config.toml
n_mels = 80
num_classes = 2
arch = "transformer"
mlp_ratio = 2.67
beta2 = 0.999
adaptive_grad_clip = 0.02
final_lr_fraction = 0.1
Rows from block 6, named by matrix and row number. Rows with one number belong to one attention dimension. Each number is 128 + 24 x the weight over its row's rms, rounded and kept within 0 to 255. All counts start at 0. Numbers have three digits each.
# v: attention query, key and value (stacked) (model.blocks.6.attn.qkv.weight, 576x192, the v third), inputs 96-191
# proj: attention output (model.blocks.6.attn.proj.weight, 192x192, transposed), outputs 96-191
v.73:135132130124114118102164103106144118143175088097087145123144128129113107108135124111105105088082134125091144139148105150105113140102073096126155128133134096096136143162107146125149143121116151160134096127117126110141133109160134100155157166178167132145120080100137085119121137136119115135
v.74:136125075090169107155122121147146112144160107121118116137139130153117100127144107140135186119109140124151172113132107125133165148132133147136115108122119084103118129161160110163142130106143130138123137128136157122155141141078154129163153109151097094129132123093100143118128168122106120135
v.75:105125125115145099113129122111153129166167095145087116125151129128127132124115097127097128103150135154125141141208147136114115162123163116100130097150161142107124152159146145108113134093104187173092101106093104129137136088120132101141150112154116139121175138132100134141110155087180110129
v.76:117127139098168125120139140115137118115117101132110174135127141117126119119104170176125118135136127109152134103124142140156103114154134096096106150140152133107106130115136137109141166133088176101146070146059101133149098110128167104098159147105122130149141126168128124179132152126135140177
v.77:124151083159131159105150159145149096161131139137136150136084119127153146152170104119160146089128141131165132087147152087110103107136120132086149140115122128159100138126144153123149144149165097125151150086162145124142122124113083138155156135171103108125073151119101160098141175122118127107
v.78:120127186107081152172122149132093118100131139115115136106110133104148153111112129194162096135116094120150104126111124137153120089092122134157116150102076119141153141114087151122129105160152127126130119120118148130111163178119145188108116121112116142107174149143143155134124120131093115154
v.79:095121112118123118119150117117157117178190059138101127132126137099094148092137124161122126112130127141134119122184155135123112149130147098122118121125174141114122135132120167131121170125130196160108153104070117142134128106077125109154160131155098141102140133156088126150110175113143096130
v.80:142145086109149127101109154151149113113137147137157116100088105133137168147140129119180161142098145113143147124121124092143125119136136177100129164123113118134143142127163100151148132129156110143155156063168150118147151145115109115131136098158106126097144163132122163096136133129171114148
v.81:127151173162128127139141129110097137165137098109097151135148126120147123145114172129091110135156079190145137123112166114141133101111133103166124126111133128147145131109121154107144125140115169101098087165111118102095120119138121121132095139096153110146120123154119120121149107123132140099
v.82:134159117115159098112153163138104149132117168121133177154131138143170122178154156131089132105114129169154121122119107119121131113079161126149129121110128133151126137136153097115146163114111140149102118152156088115156117114135127113112103138119152081124110108125115090076104148111144115100
v.83:099100148169088110105152102100120133141154112097143131115161160097084135113135142130137061135141135098109097122111117196137079123119114100132130154130127170137148132164078144080113149133110140116116103133124117114122101117139103118139145137105122149120117073090148114129122091134095155118
v.84:140140153133138141133137127164126099118153140096110123114102112118125148116126137107140133131092136109154115102125143086145143109111102068146130119169137072119152103089090114121137164151141084113178149089177157085163113148104094096097127172099103126157150160128140108109131143087120130168
v.85:115122091157154096138159109089102123161155124131112116173152135127114124132137134141106125150154111167137137116147150166149094134119175105150125152113147149129106149101147139127103164120139187097082131167079128140127097142110107128155131128104124138125140141141106112132131112139105094097
v.86:149154157122095167120116165140111141103090178120141139118121124121141124154110164105160098129126135108116123139053123127158132092122116146120136141135060123138150104134101106096152107144129062115172156130185139113126131148158130128114105126101136130117117118134161130111137111145129169130
v.87:177156134084115149167134129116116147086143111151115125104116133106158137108125154121123160120152086116124139171127121148109163114098141125167098096127140146103102097093136108141153130146101145149110134168117174124093082116154147166126097104099134128132138094153107120153077103153149148122
v.88:152149164125078134163111128150119123094096165117123164116132096146136140121112153123115076130122127074121127146082123117129133100112087122166138137119091121115162124136083143122116091163116111129144122159144143131070143149166128152108107143077154126140122097146169113142159083174110147167
v.89:139133115105170134148155130102113131145123126170065106129123152121163171126115153156098137132147126128156154151131133095169140116128137164135111122146129186095101113066141125122114144112111128161118078156093092170121082114133159108113103099163125127125122143122102138147143140138166138121
v.90:106092119111149119136121113118122126161152085119125116166131150112101113117112094172113120174139135166110152146179124149125134157156170120126094148126151174099099127111131129134101163125112177157097121104080113160134116094093141101145152124124109146134150141141100114174097152097152115123
v.91:128148157138135070134101066099130157140058150146155155131138112156139127125135115095127103150102105159100114131117131132140125131128168130127137131130163126116152159149150124124145120099097175128119116122147138108087100100147103096127097108081163120097148099171143100140117080137162158120
v.92:163124174187117140126128079150138118136101131122101128091105136135115131108136122093123117130092144140104131152151149067121150107107108132118149109134138109097183101133101143095118107120121050172172110100148115113085114119143103125139109145161139140104104138134153121144177118121169136153
v.93:124127119086149113137094136077125163098088163144132102139120087148148139117121117135169119150102128121100114079143145134184095109091158150142162160116101137149159141133138102125148131136147136063133139108156154128119137134127089139130137133099148106118176097166148123141089091114102173133
v.94:127077167140168112129122111145122118177111064116113132157148144140101106133110141109102133152121133165119157137124116131115164156176109121128092141120196095088168103094139155158111116152092153180140129133091102113119128077096162087170154119157107143125110148131112126141188143133174126103
v.95:128140078106166152143140098175118094163132113129136103172079160163139148119157097152146160115105127108171157111118100085127140121130100114144148098103109122109113113095139116177123134159156079153150130127136151145145123151053118147147127131153108140115093130114109133119144187146132112102
v.96:160157149121098161126138148131135129129130105122100171147130111110129119137096186147109115110122140110121158187104139111150151111121076117180110125112140114110122122147099158129167127150113167162142053193096094131137129100143176120120087132140146125144117072159109118156132091168152134120
v.97:138117108130158128102141115142142146150140091092118115116128170148104082117135138123087138109127114156125132158140108108122169152098071121170140085126145090093123142181107116129111137124129106153129089155124123124157138109125108116122135142151150117130122107091136124131107167126114125111
v.98:151144125148105142103152157165154114109117164133149166109093148128154120151140119109165137068061173091163136111108102098124149127126110148089125123113090098156142122149122143126153134148141050161184139129178149096152138125152126100137126131117107106121081144104121124131133166126123132123
v.99:145153129134095147154140131135149136147105103108117139126148107162146092132129155076128106091097125094113109131080127116144154123118108095139146095141108101103141114179118136119165117150110103152152135133151165085115130107132134099132125174116152102158140075105132106138103132172124191129
v.100:125171129140104122091138172152177113139168134136139129093138056113157142131125124108124130115152116091148100091146156125159078138141154093100114131162146120117119117095162164096149150169105135099135140099131136125114115125131128103091157121116095132111127131134131139105117136131126106174
v.101:080134073170126125118155148097126139173107125125140113146119103137154140128144118104126126142123146137123131084133165113122070129141160137113153154116136121137096142086153146095132145143161131081119164111118145124150154123089071106129155140089118125135107172148084120121128161125125099136
v.102:139126132094156142130139132108147132136172076140092147127163139133127104111131153143098119091128138142097128103139145150115132149091100115135131076102138098099110114147154123139147119108132172146104088126103127126148115155133187146131140149180143093146159070133105106119105134098138123136
v.103:131132099128179108123152100150121146139137113122143139160119145144149115135172146131109153111135136161134141132150107116084135147095114120141117114067158136123097134128160124131127135121119167144101082148115115128155130134109132145177118116155120105111079122123102122104150145107146069075
v.104:082149066134139140110137135146149106149151146120113136145112146133123132137167077145142155071136142120164138097141117145124103126130134142110147114121113123173111143118148122153130133121174121131126166095158151132164152157086112133135157119143114120124132171106091135089121199125117101112
v.105:166138073161130114105149140125156133114114144153108100094104124124161144144141117131131161115146144140139146141154135110105136128146093192072122126135088180102112159123153138133087102093143086146114091116104126140112132122200127092119140096184105115115103143103132117147128152111164107147
v.106:134121128143133137077133141176162107105109142115172117104096106122148150138145099104158149129120167091125115124141109111116106129170095152073131144167139122127116128133121125141129108128128078127181135087154135107140172112141140108126164137174128145129094171110146133110151156111158107169
v.107:164123200087119140183125125090098123096151105115112126128157130109095121084091164165127122181121099127124134140122123142188154135128125112188096136130128155112152102115094114138138125140103146134125113157099133119099100121150177154145109130115141127146175084132135127164123072126099166163
v.108:146112047113165126124164125130110103145108133147128112103094172118155155146147147171153150122124139143153146092120132114082109147118135176102162140091118110136127145107176105165120132121159098096124109105148114122149138170141114112116139123180125134094103157129111179094169180109162073140
v.109:113128130147178115126136078106099098176146117167123128163147139117096115115119103151130144126121139146112131107175150139141119169157131111103110126126147176089117101080159128130109160123111135112122156105099104142152103117113174087156145129181123146143125143137149104134144159106144127097
v.110:121118114109133083131142097094140142133172095140106134129141122145121119115145095141086139138135102144129144135169135124111132135109132096157131106132165113107123177158139138133115117093111202136116091144078133123114135114080133173127120119122150122135175117137107115161100129132135103123
v.111:166143156077140130122135102142117111123131129143149108137152138125097145150121137165124125164142130106140117113124124112155151146168121146123119125135111178133153089102146079168126126154124096147123167095151146150114125192148211126122136121191141127092168110136174173117142104140136125172
v.112:131133038136148113105136118132158137147121143146155114142136123178148108137173099076137154112124157115097160106120096129085124153139130165103135125129135115111086131133174124149132103114143107153132132119138162132144167108129113120143162127159120091139094115093110094118105147142110130104
v.113:132169096156117159132119143134141130108057154128152159150093087152132137145156123112119127141131142131158125113090133112103116082121146134136131139096119119123117169130090161101160120121127122115144137119129127136102179116148089150088127131082138116143105152147124108119136124173128136140
v.114:114141103098135118139161101132129115105147164129161170158132136151153135105140142166098090115130139111129108118097093145138112156098115103175127147099147099112095130136106111137128144125131145092141123153116100147154138123145097174135105146130151119164121095118131072103147099153098112120
v.115:157081143139137137124125100136153142166127122093155156147122151131113122118116138152135089138094144160112142169119122139106137152137064156136117130118190115092144140128102133136142124141107151153145088144107114108108121065184145097169144143110128129143076120134088121167176108133170163119
v.116:116112167146142130126085109129104172149079168141116091121101152121135146126108121139124118169136084133107095149130159120143140099114128175160142140122139184150122098093148116111059103134132108138133132113130092182100123113113127146138105121116141144113120160146127136132145122116161154113
v.117:121147105155112118109120116170155152147111190143154102128118096148107118155158089080171135104140140082134092130130111147135135130138154139109153108147108106155125107132118137117111116122169049154137185105187155146139139145117076110133129118122100121087095143101163143107162137140105113117
v.118:118079134066169109142135151131149127101142105138170124139114156112110120123117121153141126120140152092130152148135078153067137142122139117144084099122153153105086103095118121134106140161103129143150139127117116170175120104131191118104150117125109148114114135141094137136122178066146115155
v.119:090119112098120120144119110130120128147132140151160097140144134161129119108148091138122146127140117087112108085112104151123119149138161105148135129134119126141111109115151123135104112141145138132108171105149175148100136161057103171139120117087124084115138128114107131121088152125091134111
v.120:141116154126139119150144120156148114100201094089137133135153116141087104093095146105117117153081167145128122135130117117111157143129092085165089139118147087107120111113113156133130183154118147144154122147111128098141093120075135119180132146101128128167111114144104101152149087132091123112
v.121:119107085136143134106139124138153115152170099141099085092105142108124158108158098111163161115132141144132142115168144116100112138130123155082150123117137118138122139119147120158117135107164102141141124087145135134152151122122107111145168128210102139115129168088103175095144180099139117121
v.122:137167096110134138129131161124119138108125149158175155138134132120143122180128104142129167157166129145121129105121103146131121133159159141121069118141125183138091135102153093149118122113110154124107139141097122160134120116166189150067146115135142130120155121103139109127094096160135120138
v.123:121085124066175110141136111073125114102146105123156125107182108146155113098131119168124111156156131091109141069130136158129081149112128115155115110137107145131132120163132106127122125118103158131130087106140135131146091164117169152114115140116154132121161093115158167113140105081116140163
v.124:121160116149094115110118131092134146149069166151117147094133107121145153160129082120113122143131112131111118152139148127124100098136168177094151125167096143128140144169149145096114068092121115104108164080126150134100149161151102119106146098097122141092188132147146137148108122149158126147
v.125:142122137093114141149168148094161069100117098123082129112124119124127149114117168133133091083067176091131138101125129132152132153120124108104144135107117099091136142144124139141168153117145092146147062133127119110111129135161147104143135171176142141139117111121135105128133137122102129200
v.126:113068151127127131122126118116115128161128094120118071147140124128066122076084141159132103196136128119098105134134153166162135152172111104164132149143155156081132110109096100126074108146128166161124113113084110161124102088093147132156138129155123172149145104120153144167149111130116140161
v.127:128063098104132158125121145120155143079110110111155105127116135129110125086119124116161100128143149098127165111107114140127100122137122158115132129155120124122120127128093100105125101151132110126146119111122145128139164156120138105124164123102119135137113162112110156162130164112104141191
v.128:124120079132145171093151118118125102140117168100132144110093158140149132121133133098124112108114132142100183128116145117153094094142093159143182138104123121184065147112107068103172154150151119135151112102173131105122133118114070102142124127130134127163081141138111161105142178132124127114
v.129:109142125145138119132084119116115144130131114130095151118110130142107139089103127162145147152103120137144136147167149144179109092161123141127150146150108161132159160147119139122077132097110162108130125126125091137146095133130167135159134124179099130161138131117119099159141168105138111151
v.130:132182112146092109133108122137108153100139134166116135100114093104148105145136116118125128122160140122080113094153142139130103125131102115109064119135115124100138168139178166117090101088129145114090093141061144152101179166140133131113152121129153091130147142111173106129154101183120076115
v.131:135112097109145145143157125157133091128099155121151094143072153100129150117151114150147154099110187102134147085138129112121107140142126124147116169088170108124098148080132123148110146149145097116155122117147157123143180136101121135121153162119114113101116162165111129107111150091112083137
v.132:138110101168101153142167142131111076118151117117133110116112144077132145130138162153174160134112180166114116079138149126108105148126108114138117165082124123175140153110142172158123161138166123107092134096133118109149140168112091114134134155158113108154115162151110170076130123122095080124
v.133:159163137138096146136077149177137144144115145134149140099055137101153128134130112112148146090112114113132125097131141104164091116102118107100102122136125093129097131124106152125108113120155116097163154120149164130140175153083118142088128106086105140098132183131111130133112153099098124142
v.134:117160137118118144130134165161127156165075152088130143165150100149124120145112131133135097138139112115150145151053106128180143101142120155150150142164087139136141094125082099119145097143133104113152142164174131113142141110149137131145100125092132153142095107133143120127122118127123142145
v.135:128110108093148149148164135105127129183124138108142106167136131107113148172126141182140103138128157129155117145127131112121168154126162123167157146089160115124166083128116138132171124134141112173090143129150119100182104119126160139141089149111086127117131073137102142107096104093141121161
v.136:120163137135067141165132165175124144132120112136099163131149084126171117154137146131176097133130137138112114101082134166116131112101110147114087135161136083147147111144144181139137083134161106136154142123129136106138173163146140148142125143118109114115163141147148106093122061172121105162
v.137:112135164152093138156091135180136092097140068134135116110129105109115126124100124113117169149118158105133080105147128129106158155168148081088047110146136099097142105140148194165112138125119124110132154096116137141139134125119125113094158150124067120110140152128123102165133104111143116149
v.138:131128112145085122151129133115092152112169144110128129114148120127131102142108130143091111132178105172153113142144131097075136137120138137133135148127080154154131163177158170103138144130106096103091120171147100129116108138162087129136128107150116133136130110086170157125170106170112114090
v.139:095146158106094113166131167162102145142081140102100152157133103129122131114130133162138125165109139104163140125073098140174166115154131164135133138182133165121181088120153094157128127142123087136173151160154156130118152120126164167156102130117124115158156129109138088132098095143115140134
v.140:143155126150092129137098156184136115079124123140153107130081129112133150096123102128189170102086168105129108128116136130111132135119145107100081126145112086126112129144152163159087115126136099105156158138147117157169159158118148118127153131118101131119128177162119116137156109108117079129
proj.73:075115145109135091150132129156153092086106118142147131139109118137117153061121123116135120151087145094151140107239142089125146145157128132117144084107135101103124135120124127145116135078118134162149154068132129128091140104108127122140133088132109110133144128134124153124115122110120141153
proj.74:111094097125184102109137132115152110101153127157141119117091111142102128107111144103130073133121150110138140112255121107115122146108122160122142129088112142108142101122102101129136111112131158133141149089111135110116111131135097131138143123118098150123147123131159121176095125128130136151
proj.75:115126134111155133140123109121140123102137094149149089126098115140144145129139127116115115142134105121164127136255133114141127151110124138138125121109151131112112122132128120159162118135146127152138150125141153118125115104123096150134102120138100125118136136117119141150073125129119127116
proj.76:114143102106082115161116103158133083098150121084115101134122128098153170132152092145147150113125131118170128159235124116124132167141110110106118115128115105171140120128159138139144129095145080126119105104139161101136123128124139131117097117148132102093174117085126166065176069141109134138
proj.77:114120134093133106140097137093124163139131157151137180132137079153116078096108131142082113134139130112080121106186112127152136123145127156110121114157118168100139134128123118123126139111102150114167160140102130161121112145158136104140123100139110162158133084098140104207128152131131120104
proj.78:120133137168129105146157153152133110153083127124096131140152129099107156119116138119158128134077120124159131141007155140116124113135134107137165137135130125165142147118166119099117117135114108152121102132157087117110143156111133094134135125136171111130120126172128144054142134112148130147
proj.79:103124137126152119147128116118122121117107129152146106126099115142135133112135142124130128142127111109156113119255145106135122137131146134145137105121139128139104113122122117153157131137143126151143143102125141115116112120120090143135112111129097125133148144118105141158092141114116120121
proj.80:142119112130169148107108163097125164171170152126122162122135116152112096190131150133117101109173113122089107143098110146132126090117141162117114152149082156146117095112120095116148105158112138106117123160105120110127081142177137152126115147119103163133150113129134086182175139134135099134
proj.81:164158143147082142137106098164117110109097135128124109117114128102111155098122087133139167148115144145104148125165168115140097146169087087171131113126182119114132137147122175161107108109169083149147144099156122144140169107096103111116158128187145112137132129109176141084067123122131135129
proj.82:115131111111100129111125090150136134127124130084093159080110117146082114092116128149100115143134144117101162099106122109115131164170089108138159111148142115086133134159111154179123132092144118118136152093146130111100175153130097087126160153160151121175134104094166087141084134133119099177
proj.83:165134176107083136149139116148103117069082126115135121172133138112138156090120091123177172146123157140143116121023155099116129125145130112147119123112143093122124146144127159127104135101136106143108108114142139166125161102087134126100151121133148093123105155140098167090141139126123157108
proj.84:117132115146129138140140148152156107129159118127152143148179151137114155107118114118143112133133157127130157124000141140108139137131122139105101146125108150160140125097178091088116111117119122099119115151095119157117132127133160114131122138107167111111106100137142127087178090125136158134
proj.85:141148135128124131126140104111105127108093128133141097111085138129141130118146133118150148098147114119135112129255168091146099130104147116171136109118173120132116110142113139147157134132143101151120144100126129146145125086108083148118138124156095130117120150114114138156096142131119124114
proj.86:145129133131108129125133137151129134139144132102121149145168137126125128151127107139144139130130138148109139137000112143113129109137108126121124154137119127134145135121140126103100132128114126113111095150125115137133140124122163121125137142126168124133113115126141125076191117135134137133
proj.87:136132148171126148132147105134109143160116122124125115109120151091144128160159122114148123115077168136140109133034123137130119098116132083115149142119095133142141165123101141097142121166116144122136107136133118087116168174126141109133126156117154119109153129144134124074169148141115134139
proj.88:157163135163087125127136134141110122151107141112110142135156141093124153125112105136138152117118139127113133126000131143117129113156118112121132145142123116141124150131137156115092119115135125111114105130140107128126159159110155104113139136119167106134114142162133124082163122139137137127
proj.89:104160114133114129138138122171122143177149125080132160165136131142119060152160167144094131120141091131123108151192081141134164138133100091161128132148146118133102136159127136137140145150086143134124146133133119097115122137169140109146069139132126136143157103067128091116155126138123098142
proj.90:108133139138151136147132115104126140117105131139133100123092125148149126142143151125129131129145103127164100128255147116130118134102148122146139128121139127152105111130127121158164139157156126141137135114134147111129096132135092156134089120122095126110144171126102161160091134121111104112
proj.91:199143142144058196116106114118114132112172105116147092129100128088158171167143070135108155121138121132124139140098138128143103117123118105137107147133111127138119161132110174129126102133164133095099150147134152147151154107129125145078145164137137118121129150142142126110082121133117117125
proj.92:133160118160142125145098161164150120162154111120148127151154117150088128095116118145108140163139103136092141124060111165117160138180093147135084142147128117133097144102162132127097113148094165113127168150122103134131120126155165130141138124128121125164136108127142103116138122099155110134
proj.93:177141123124105173098116127125110148145147153106126129108101139059157172208122098112114127062133129146138132157126138114137079110105142117137134147123108127140132125123131140121133103144158120107093089137160138131136124133130117154109106153131149120100122159184123136136151114137115116121
proj.94:135144131160136135137098124115119117125147162134141097110111111132135123119155114152142169158154109122080120120255137139124110129162125120140108128133138136145106092117129147165140127158154103122147134101108152125159104126126122157132124116163097144150156145101154144150095114113138083101
proj.95:089134114130140124115121133106128137147127144138139169121124096145089082079117151141086120151123142090103140070148087115120144124145139146113119122140120154123114145148116113110130138122109167106145173118100122136105137171176141093150130116122129150162145111103138078197132156113142113135
proj.96:137156138142101107157105092162120094138137135110107142137133126095122140110133081157137163149091141103122138125059112130114132143191082105100137127136135114104132144148113182180099124101143109148144127100158131103112164159104162103112142130154154106132153127133153127042140109161113140156
proj.97:092103113111158090127140129155153091084140104151160112146106109139093144053108121129118102169096155108141150077197099115098154150158115160118137109105137109083120148145117134151111128099113157134165182087120121131105154133123134116142163121112118135135147111141151132137095134110127146165
proj.98:127126109112139115132105149138150129139146131101111173131158101134094114114119126147119115149135139108106158130000103132121168144163115153091122146142111144117151136124141110119096142097110147097134129152123117148127149159139169107133140131117138121153129108118143105129166112130141120145
proj.99:139121137130088113134133137156130108105155128135144144146145120102120154100111078144133127141096163117133144109000109128110124138162107128092117139118109139116154151125122137100090134087135139102130114128133122152136169130096156103117151123102160115119113113138164129073164113141126162153
proj.100:091124113112086166136141111163119132113113118107155143160129167130156131156136109134141121100129160135176153112077158102144141160109135131110131115118160151151163143135136102101156151112122115109096091144125150174134129096098135108143098123098148087132109117112078153123163087137097166083
proj.101:128151104093126120104114133102116153138113171142145142117119133129144104153113119124133136088186097121133114124255163121147103133107147156118119111140138160128135091134131106130156143133145100128118140131116136169179100090135109136107112108143099145087106131124145146191135121149119112086
proj.102:105104122122146090140137109159160085094144127142137108115111128123126158116129127126144118151083131113166145129255129106131129157141105129123137100098130111119154124119133132145132125106136119178148136088144130094105126103105101130139143105139114124127155115114139145097112114127123150167
proj.103:119134120126149125121106108110132121122109128127130124083091107135108122093122130130101129138133121114102154110255125109146125147138113119162139100132159115108113124147105150187132127120135125148138184087136129128101143132134089120134155117162102140165148130103135107183057141123132108142
proj.104:096086119106181106112140132082133133108128135157145147129125104165114098100130162108115092140136117108126120108255147112130133124095157159124137118119129150111148098124122084119156133117118159142148144114103136137124101112135096132144132110135097156127124111106124117198103142131138125122
proj.105:117129122092163103137100148123137156154148110099129137146117112155121082133112153145069110118142070130108131152181085163169173114129107146124115127148140120079117144142135123127131122147062161124127170156134104134105090127194167135132094120127096151140147098100127106166135136100121111122
proj.106:092098121097174125139102167089154166156169118123135171145157113168128105146123141132097100114156112112123136133050089156135168108116165163074106142149110132138130121115138096103135146132094158103115133164105134127106089142190161137151095119093109147134129100124095114155179121141135138123
proj.107:136132139175115139140152131169126107123100127115107108125145146096137175146147127122185146123089159142151126141018139132107115121126124088137149142112125104174142135111145138104107124142140120127123077111144116102119150157101131125138128133116162095118134151158121168042151114134127136138
proj.108:114123102107167109104096145125138152178180155111119165120128113168087071139115157138107102122154107116088120138176100139144139105143110161125111124160104144116122106132119121129139104139084141132130166134103110110114093128186132128148134128141088168155169090089151075192155146111135106147
proj.109:112119134123140125147114101117145124110129131135138093118116107164160126120152142127117144137143107130121126131255140118147129140121126125154125110121155129134123109117137115152145145142146122153155139124121145128127103106132098156149107111138114137154139130095107145151082124124117108114
proj.110:129125125118148127132127108122133095097130108154141086115085121109135158112126120102134113119109130112163128139255136112132122150107128128142129106103133130104121117132111129151156110129150122148133155113135145110128122107111099143117136120144106127102135135146131139151078127135116138129
proj.111:102108135144135146113117174147148142168150116096106154139155150138111105164125178147140117122125120126135143149000100142117159099135148137124141142138123126150140139134130124093120142142097138127092095140132103112099140148158132115156124131100152130165131144126096091109160154107144123146
proj.112:112107111095139102092114136104124153129149147155140155111098097143123085131109139129105083107146150120121119101184110126149119119108152183085128113145105142089140122140083117107140150109116164112142167118115138139127116123156124130117136103104077162111130118128145105229132139141124126131
proj.113:153150143128091125110108140104097165175122160129113181121145133122124118148111100154112144096143134111083108124000149156136122087143142126088131134175129141135127128142108150125112132134129115092131125136133105138145124171142155105100127129116143129113104129137146128128171142146128129137
proj.114:112118132114091149120144095102127111112118112168103173111143117143122113079142129093126125125101186099130117108063125092129133139102144095120146103135120131112132127147105138148134136073145121135142155111121142123075171149089107087114150124116133107134117114128093116158105144192122161163
proj.115:140155133138115118146082164111126158134176139114129142139117085113132102130131103139120137143132142107079126142120080141151140123175109110102111141156084120126118140155110192154117122117118132081152146121126140127119134187146149120131101103127088137143183114125141105143133118154124102119
proj.116:140142135153104157118128138130105169184140124084119131145154135135136094161140165153108151122149086173090107132030117168124130105131134110163116152168144127154095148134136133124133135190129136108109108163132116125143121140139135132140112154129150138151121143122116107109132137099122079114
proj.117:132112125103131145104143157120120155122139124100143174139138130143124091154105145126104109127154126134114153096000110102120138122116147148115120138123125132118132142136121110107123160113104168098091122152122132173128139124129131109127135135086124122155083133129115094172141144116139130124
proj.118:087119096137153121132127115111136135140117136128116123103113134133145122153147162134123105133126127128159110117255099132121127146099138112106140130129102122168114108122135111142154146155131156120131114117130153088093088171139110135166068120100105134141160145126091147161133118120122113109
proj.119:114104121123108161080164143100088146121101122138121122115114120128125104138135165101136105127122158166173108098152141101111101127059173155138141122116118168133142129152082085075167160132163141113105124133125145132139150114106079116110139132110112131112107164139111118186112166130136127124
proj.120:104158131178125129149139130152142089106060141158123108113113130110148165073131116110190150134113180118140125125168176094122122159155136096146135102120137152159111123100137139158114141102170094133149135093114144141111155125067117119131158104117116092118124160159116171122083096151111133113
proj.121:096095133104178116137116145119146140113157123154160140146129103162122097111122154126095088138130124135125113126255115120139139138107135170132113112125131141112128120112129103117148122145089149144139173122108133137116087101167126143144111097135085142120147100102122132185125130107142129118
proj.122:114103138148129145124122132089120176172127121142095141134113163148149080198141169119124128084138108122126121173096132164159121101087168119102165141147135132115134130149108152118141143139110126135124093137152123103141115149168126133129085120141129154117116139127109099135137146153118103105
proj.123:111100125092157125102143110173151091094144094104136094141127135120135187119134104101170110098103155130197139149173131108122122157101119119152124116082135118116147113111136112121132117100139102153089114116138136108103137094098115134130152149139146102121128145132085162078144124130119171146
proj.124:180138136146116151108096136108099151158157115119153107150109142119129115215113116118128142098151058131119123179116138178169116099117133133132102162138123132096118121128133132122125109157116137126112127169145112138170101082149135173095123144154130160118106141149153110129129139115119119104
proj.125:092124136113149065162119131179173094100166133123126153152163112131130143091126111130115124126100135088160130148097121097132160136152098152097129116130122111124152138103167107101103111079099132156133141109137119129105126109117158107127109111125147097132123103124126170064191088150112171151
proj.126:122124164110113108135157114161138115106113127106137110153128141123183155111139141134172170123104129133173096119189138110117115105133139106163145105108135110165118135110145139124147144163148127154110104110130139127112123117085115135133123130105154109126128177155088190069135152112099143116
proj.127:109120104091152092101142155144130121138144139087131144145134158096140137159110128135168123103133132136186113121011116135102132145117142138094114143105101121150145118128148114103131146128117136110098085136125124120151098133111145131130110133091136107080117143152103175092224114127120144128
proj.128:127143152149105113148105081162132112094152123120151145152126164120113169093122104140137129134104132127115140096000142153109122111131145117132115087114161141160117083095122166135118165114124179123120097090147127138121110149125155144117163139090144115110118106140131155096149127107122150159
proj.129:112121109098146126113157160123128160141136099176087131118121090143107097143142124096115086135123163136112110145141123127121127120137108152119137127120147087093141161145142078125132110148110093105163153146118125125112152117158131096130130141164086155165141112134099086167131177112167107107
proj.130:137129133140137175130122133101106128139108143133128108109113131142175145154161146109116143147142087138132128147255146102127161125115145116139139099137103137136090144140147125127178124147122105159147128133148136089134152112134081115123094162133099110150135144122119111125110149118128113125
proj.131:127142152084089104159131067132129105079151123146113139108151122127127176076152078135114122148095124107100150100126159132097164103113113102133122095130149091135119101131104159186114148093130174142151105096142137133115093172081162152107107147122144103137143118123109167106122096147100161166
proj.132:106129135085143107126110109138134107073156122142180125128101098100140173113140090143122129131080113117149139101255147126071158142120142094096114134122129114099136112099154135157137130125096154169139125083163118149103120145105143130121114128136123111109125146150113156141116131107146119138
proj.133:156095132092063142143143077160136104106136126157106116124156139160158157085123116136142103092135124122105130092065165127163143100087104155114128093146183137152082126113147130168138190113184111128137097138133146144140105124136142137093135147159129123129150099103141132113096099137114146139
proj.134:129115128128111119117161154137134135145129131117109152141151147126108091129100128147147111124133149139112132149000122143130109113134116167106133140145153139130153121136127127117104134119140141116108112141118115145124126124134154133129167132151146132131142113111142124136155120146148137112
proj.135:146118139087192104117148137166147116109156142135139094165168119095101103150145093176124137145115101112137133157088077144092167132130104130091132171118134107087156115119126134170057107126086139159127138149132101158128067135085168160109096109149145125104114147122134115131147115110142087125
proj.136:137110111080093148093156159114133097130137134106124151108132116115156115133095135150133106091115133110123121141068142112147141118110120146078147154157128153109134116134137116144150138126148137125092114121140113123105131138123107132112138131168129102107152118125126120149133098155148145121
proj.137:136115098087147128137114118097137125115102134173115121089137081141141148127129115108107100108143112122113128115255142121143165143099111131094138116165121109098111168136134075151163112147155078122141140152103102157141115102141139113126097111154116154138130114117116129162093125136135143133
proj.138:125143142153179144120111158127119134129147140101151079154130111111160137183126132136141140143145090166170116150237116108104119159148151076155118135100103155133145114123162152112126120125099124158131137147163146103146117110126108110150101101104119139101102167115124127116123135078146118107
proj.139:125111119124104126118173174109133128146113124121094148123152145128119082131104133131135112105145158135111132153000122125124122114123128153111135136130143146115155128145112127119113116122135131109098120145110116139122131127140149137111156123150137118130131115116148108139149108144145141115
proj.140:104109096057089113137148131102125119125114108170090163102149103128145131102120140116113081094113152108098132116110169128149141101100112162085138113156119121107133128149115119139166131088134144114155121108147107129102126140140148149126124150170122126151167102144096113170131109177133151117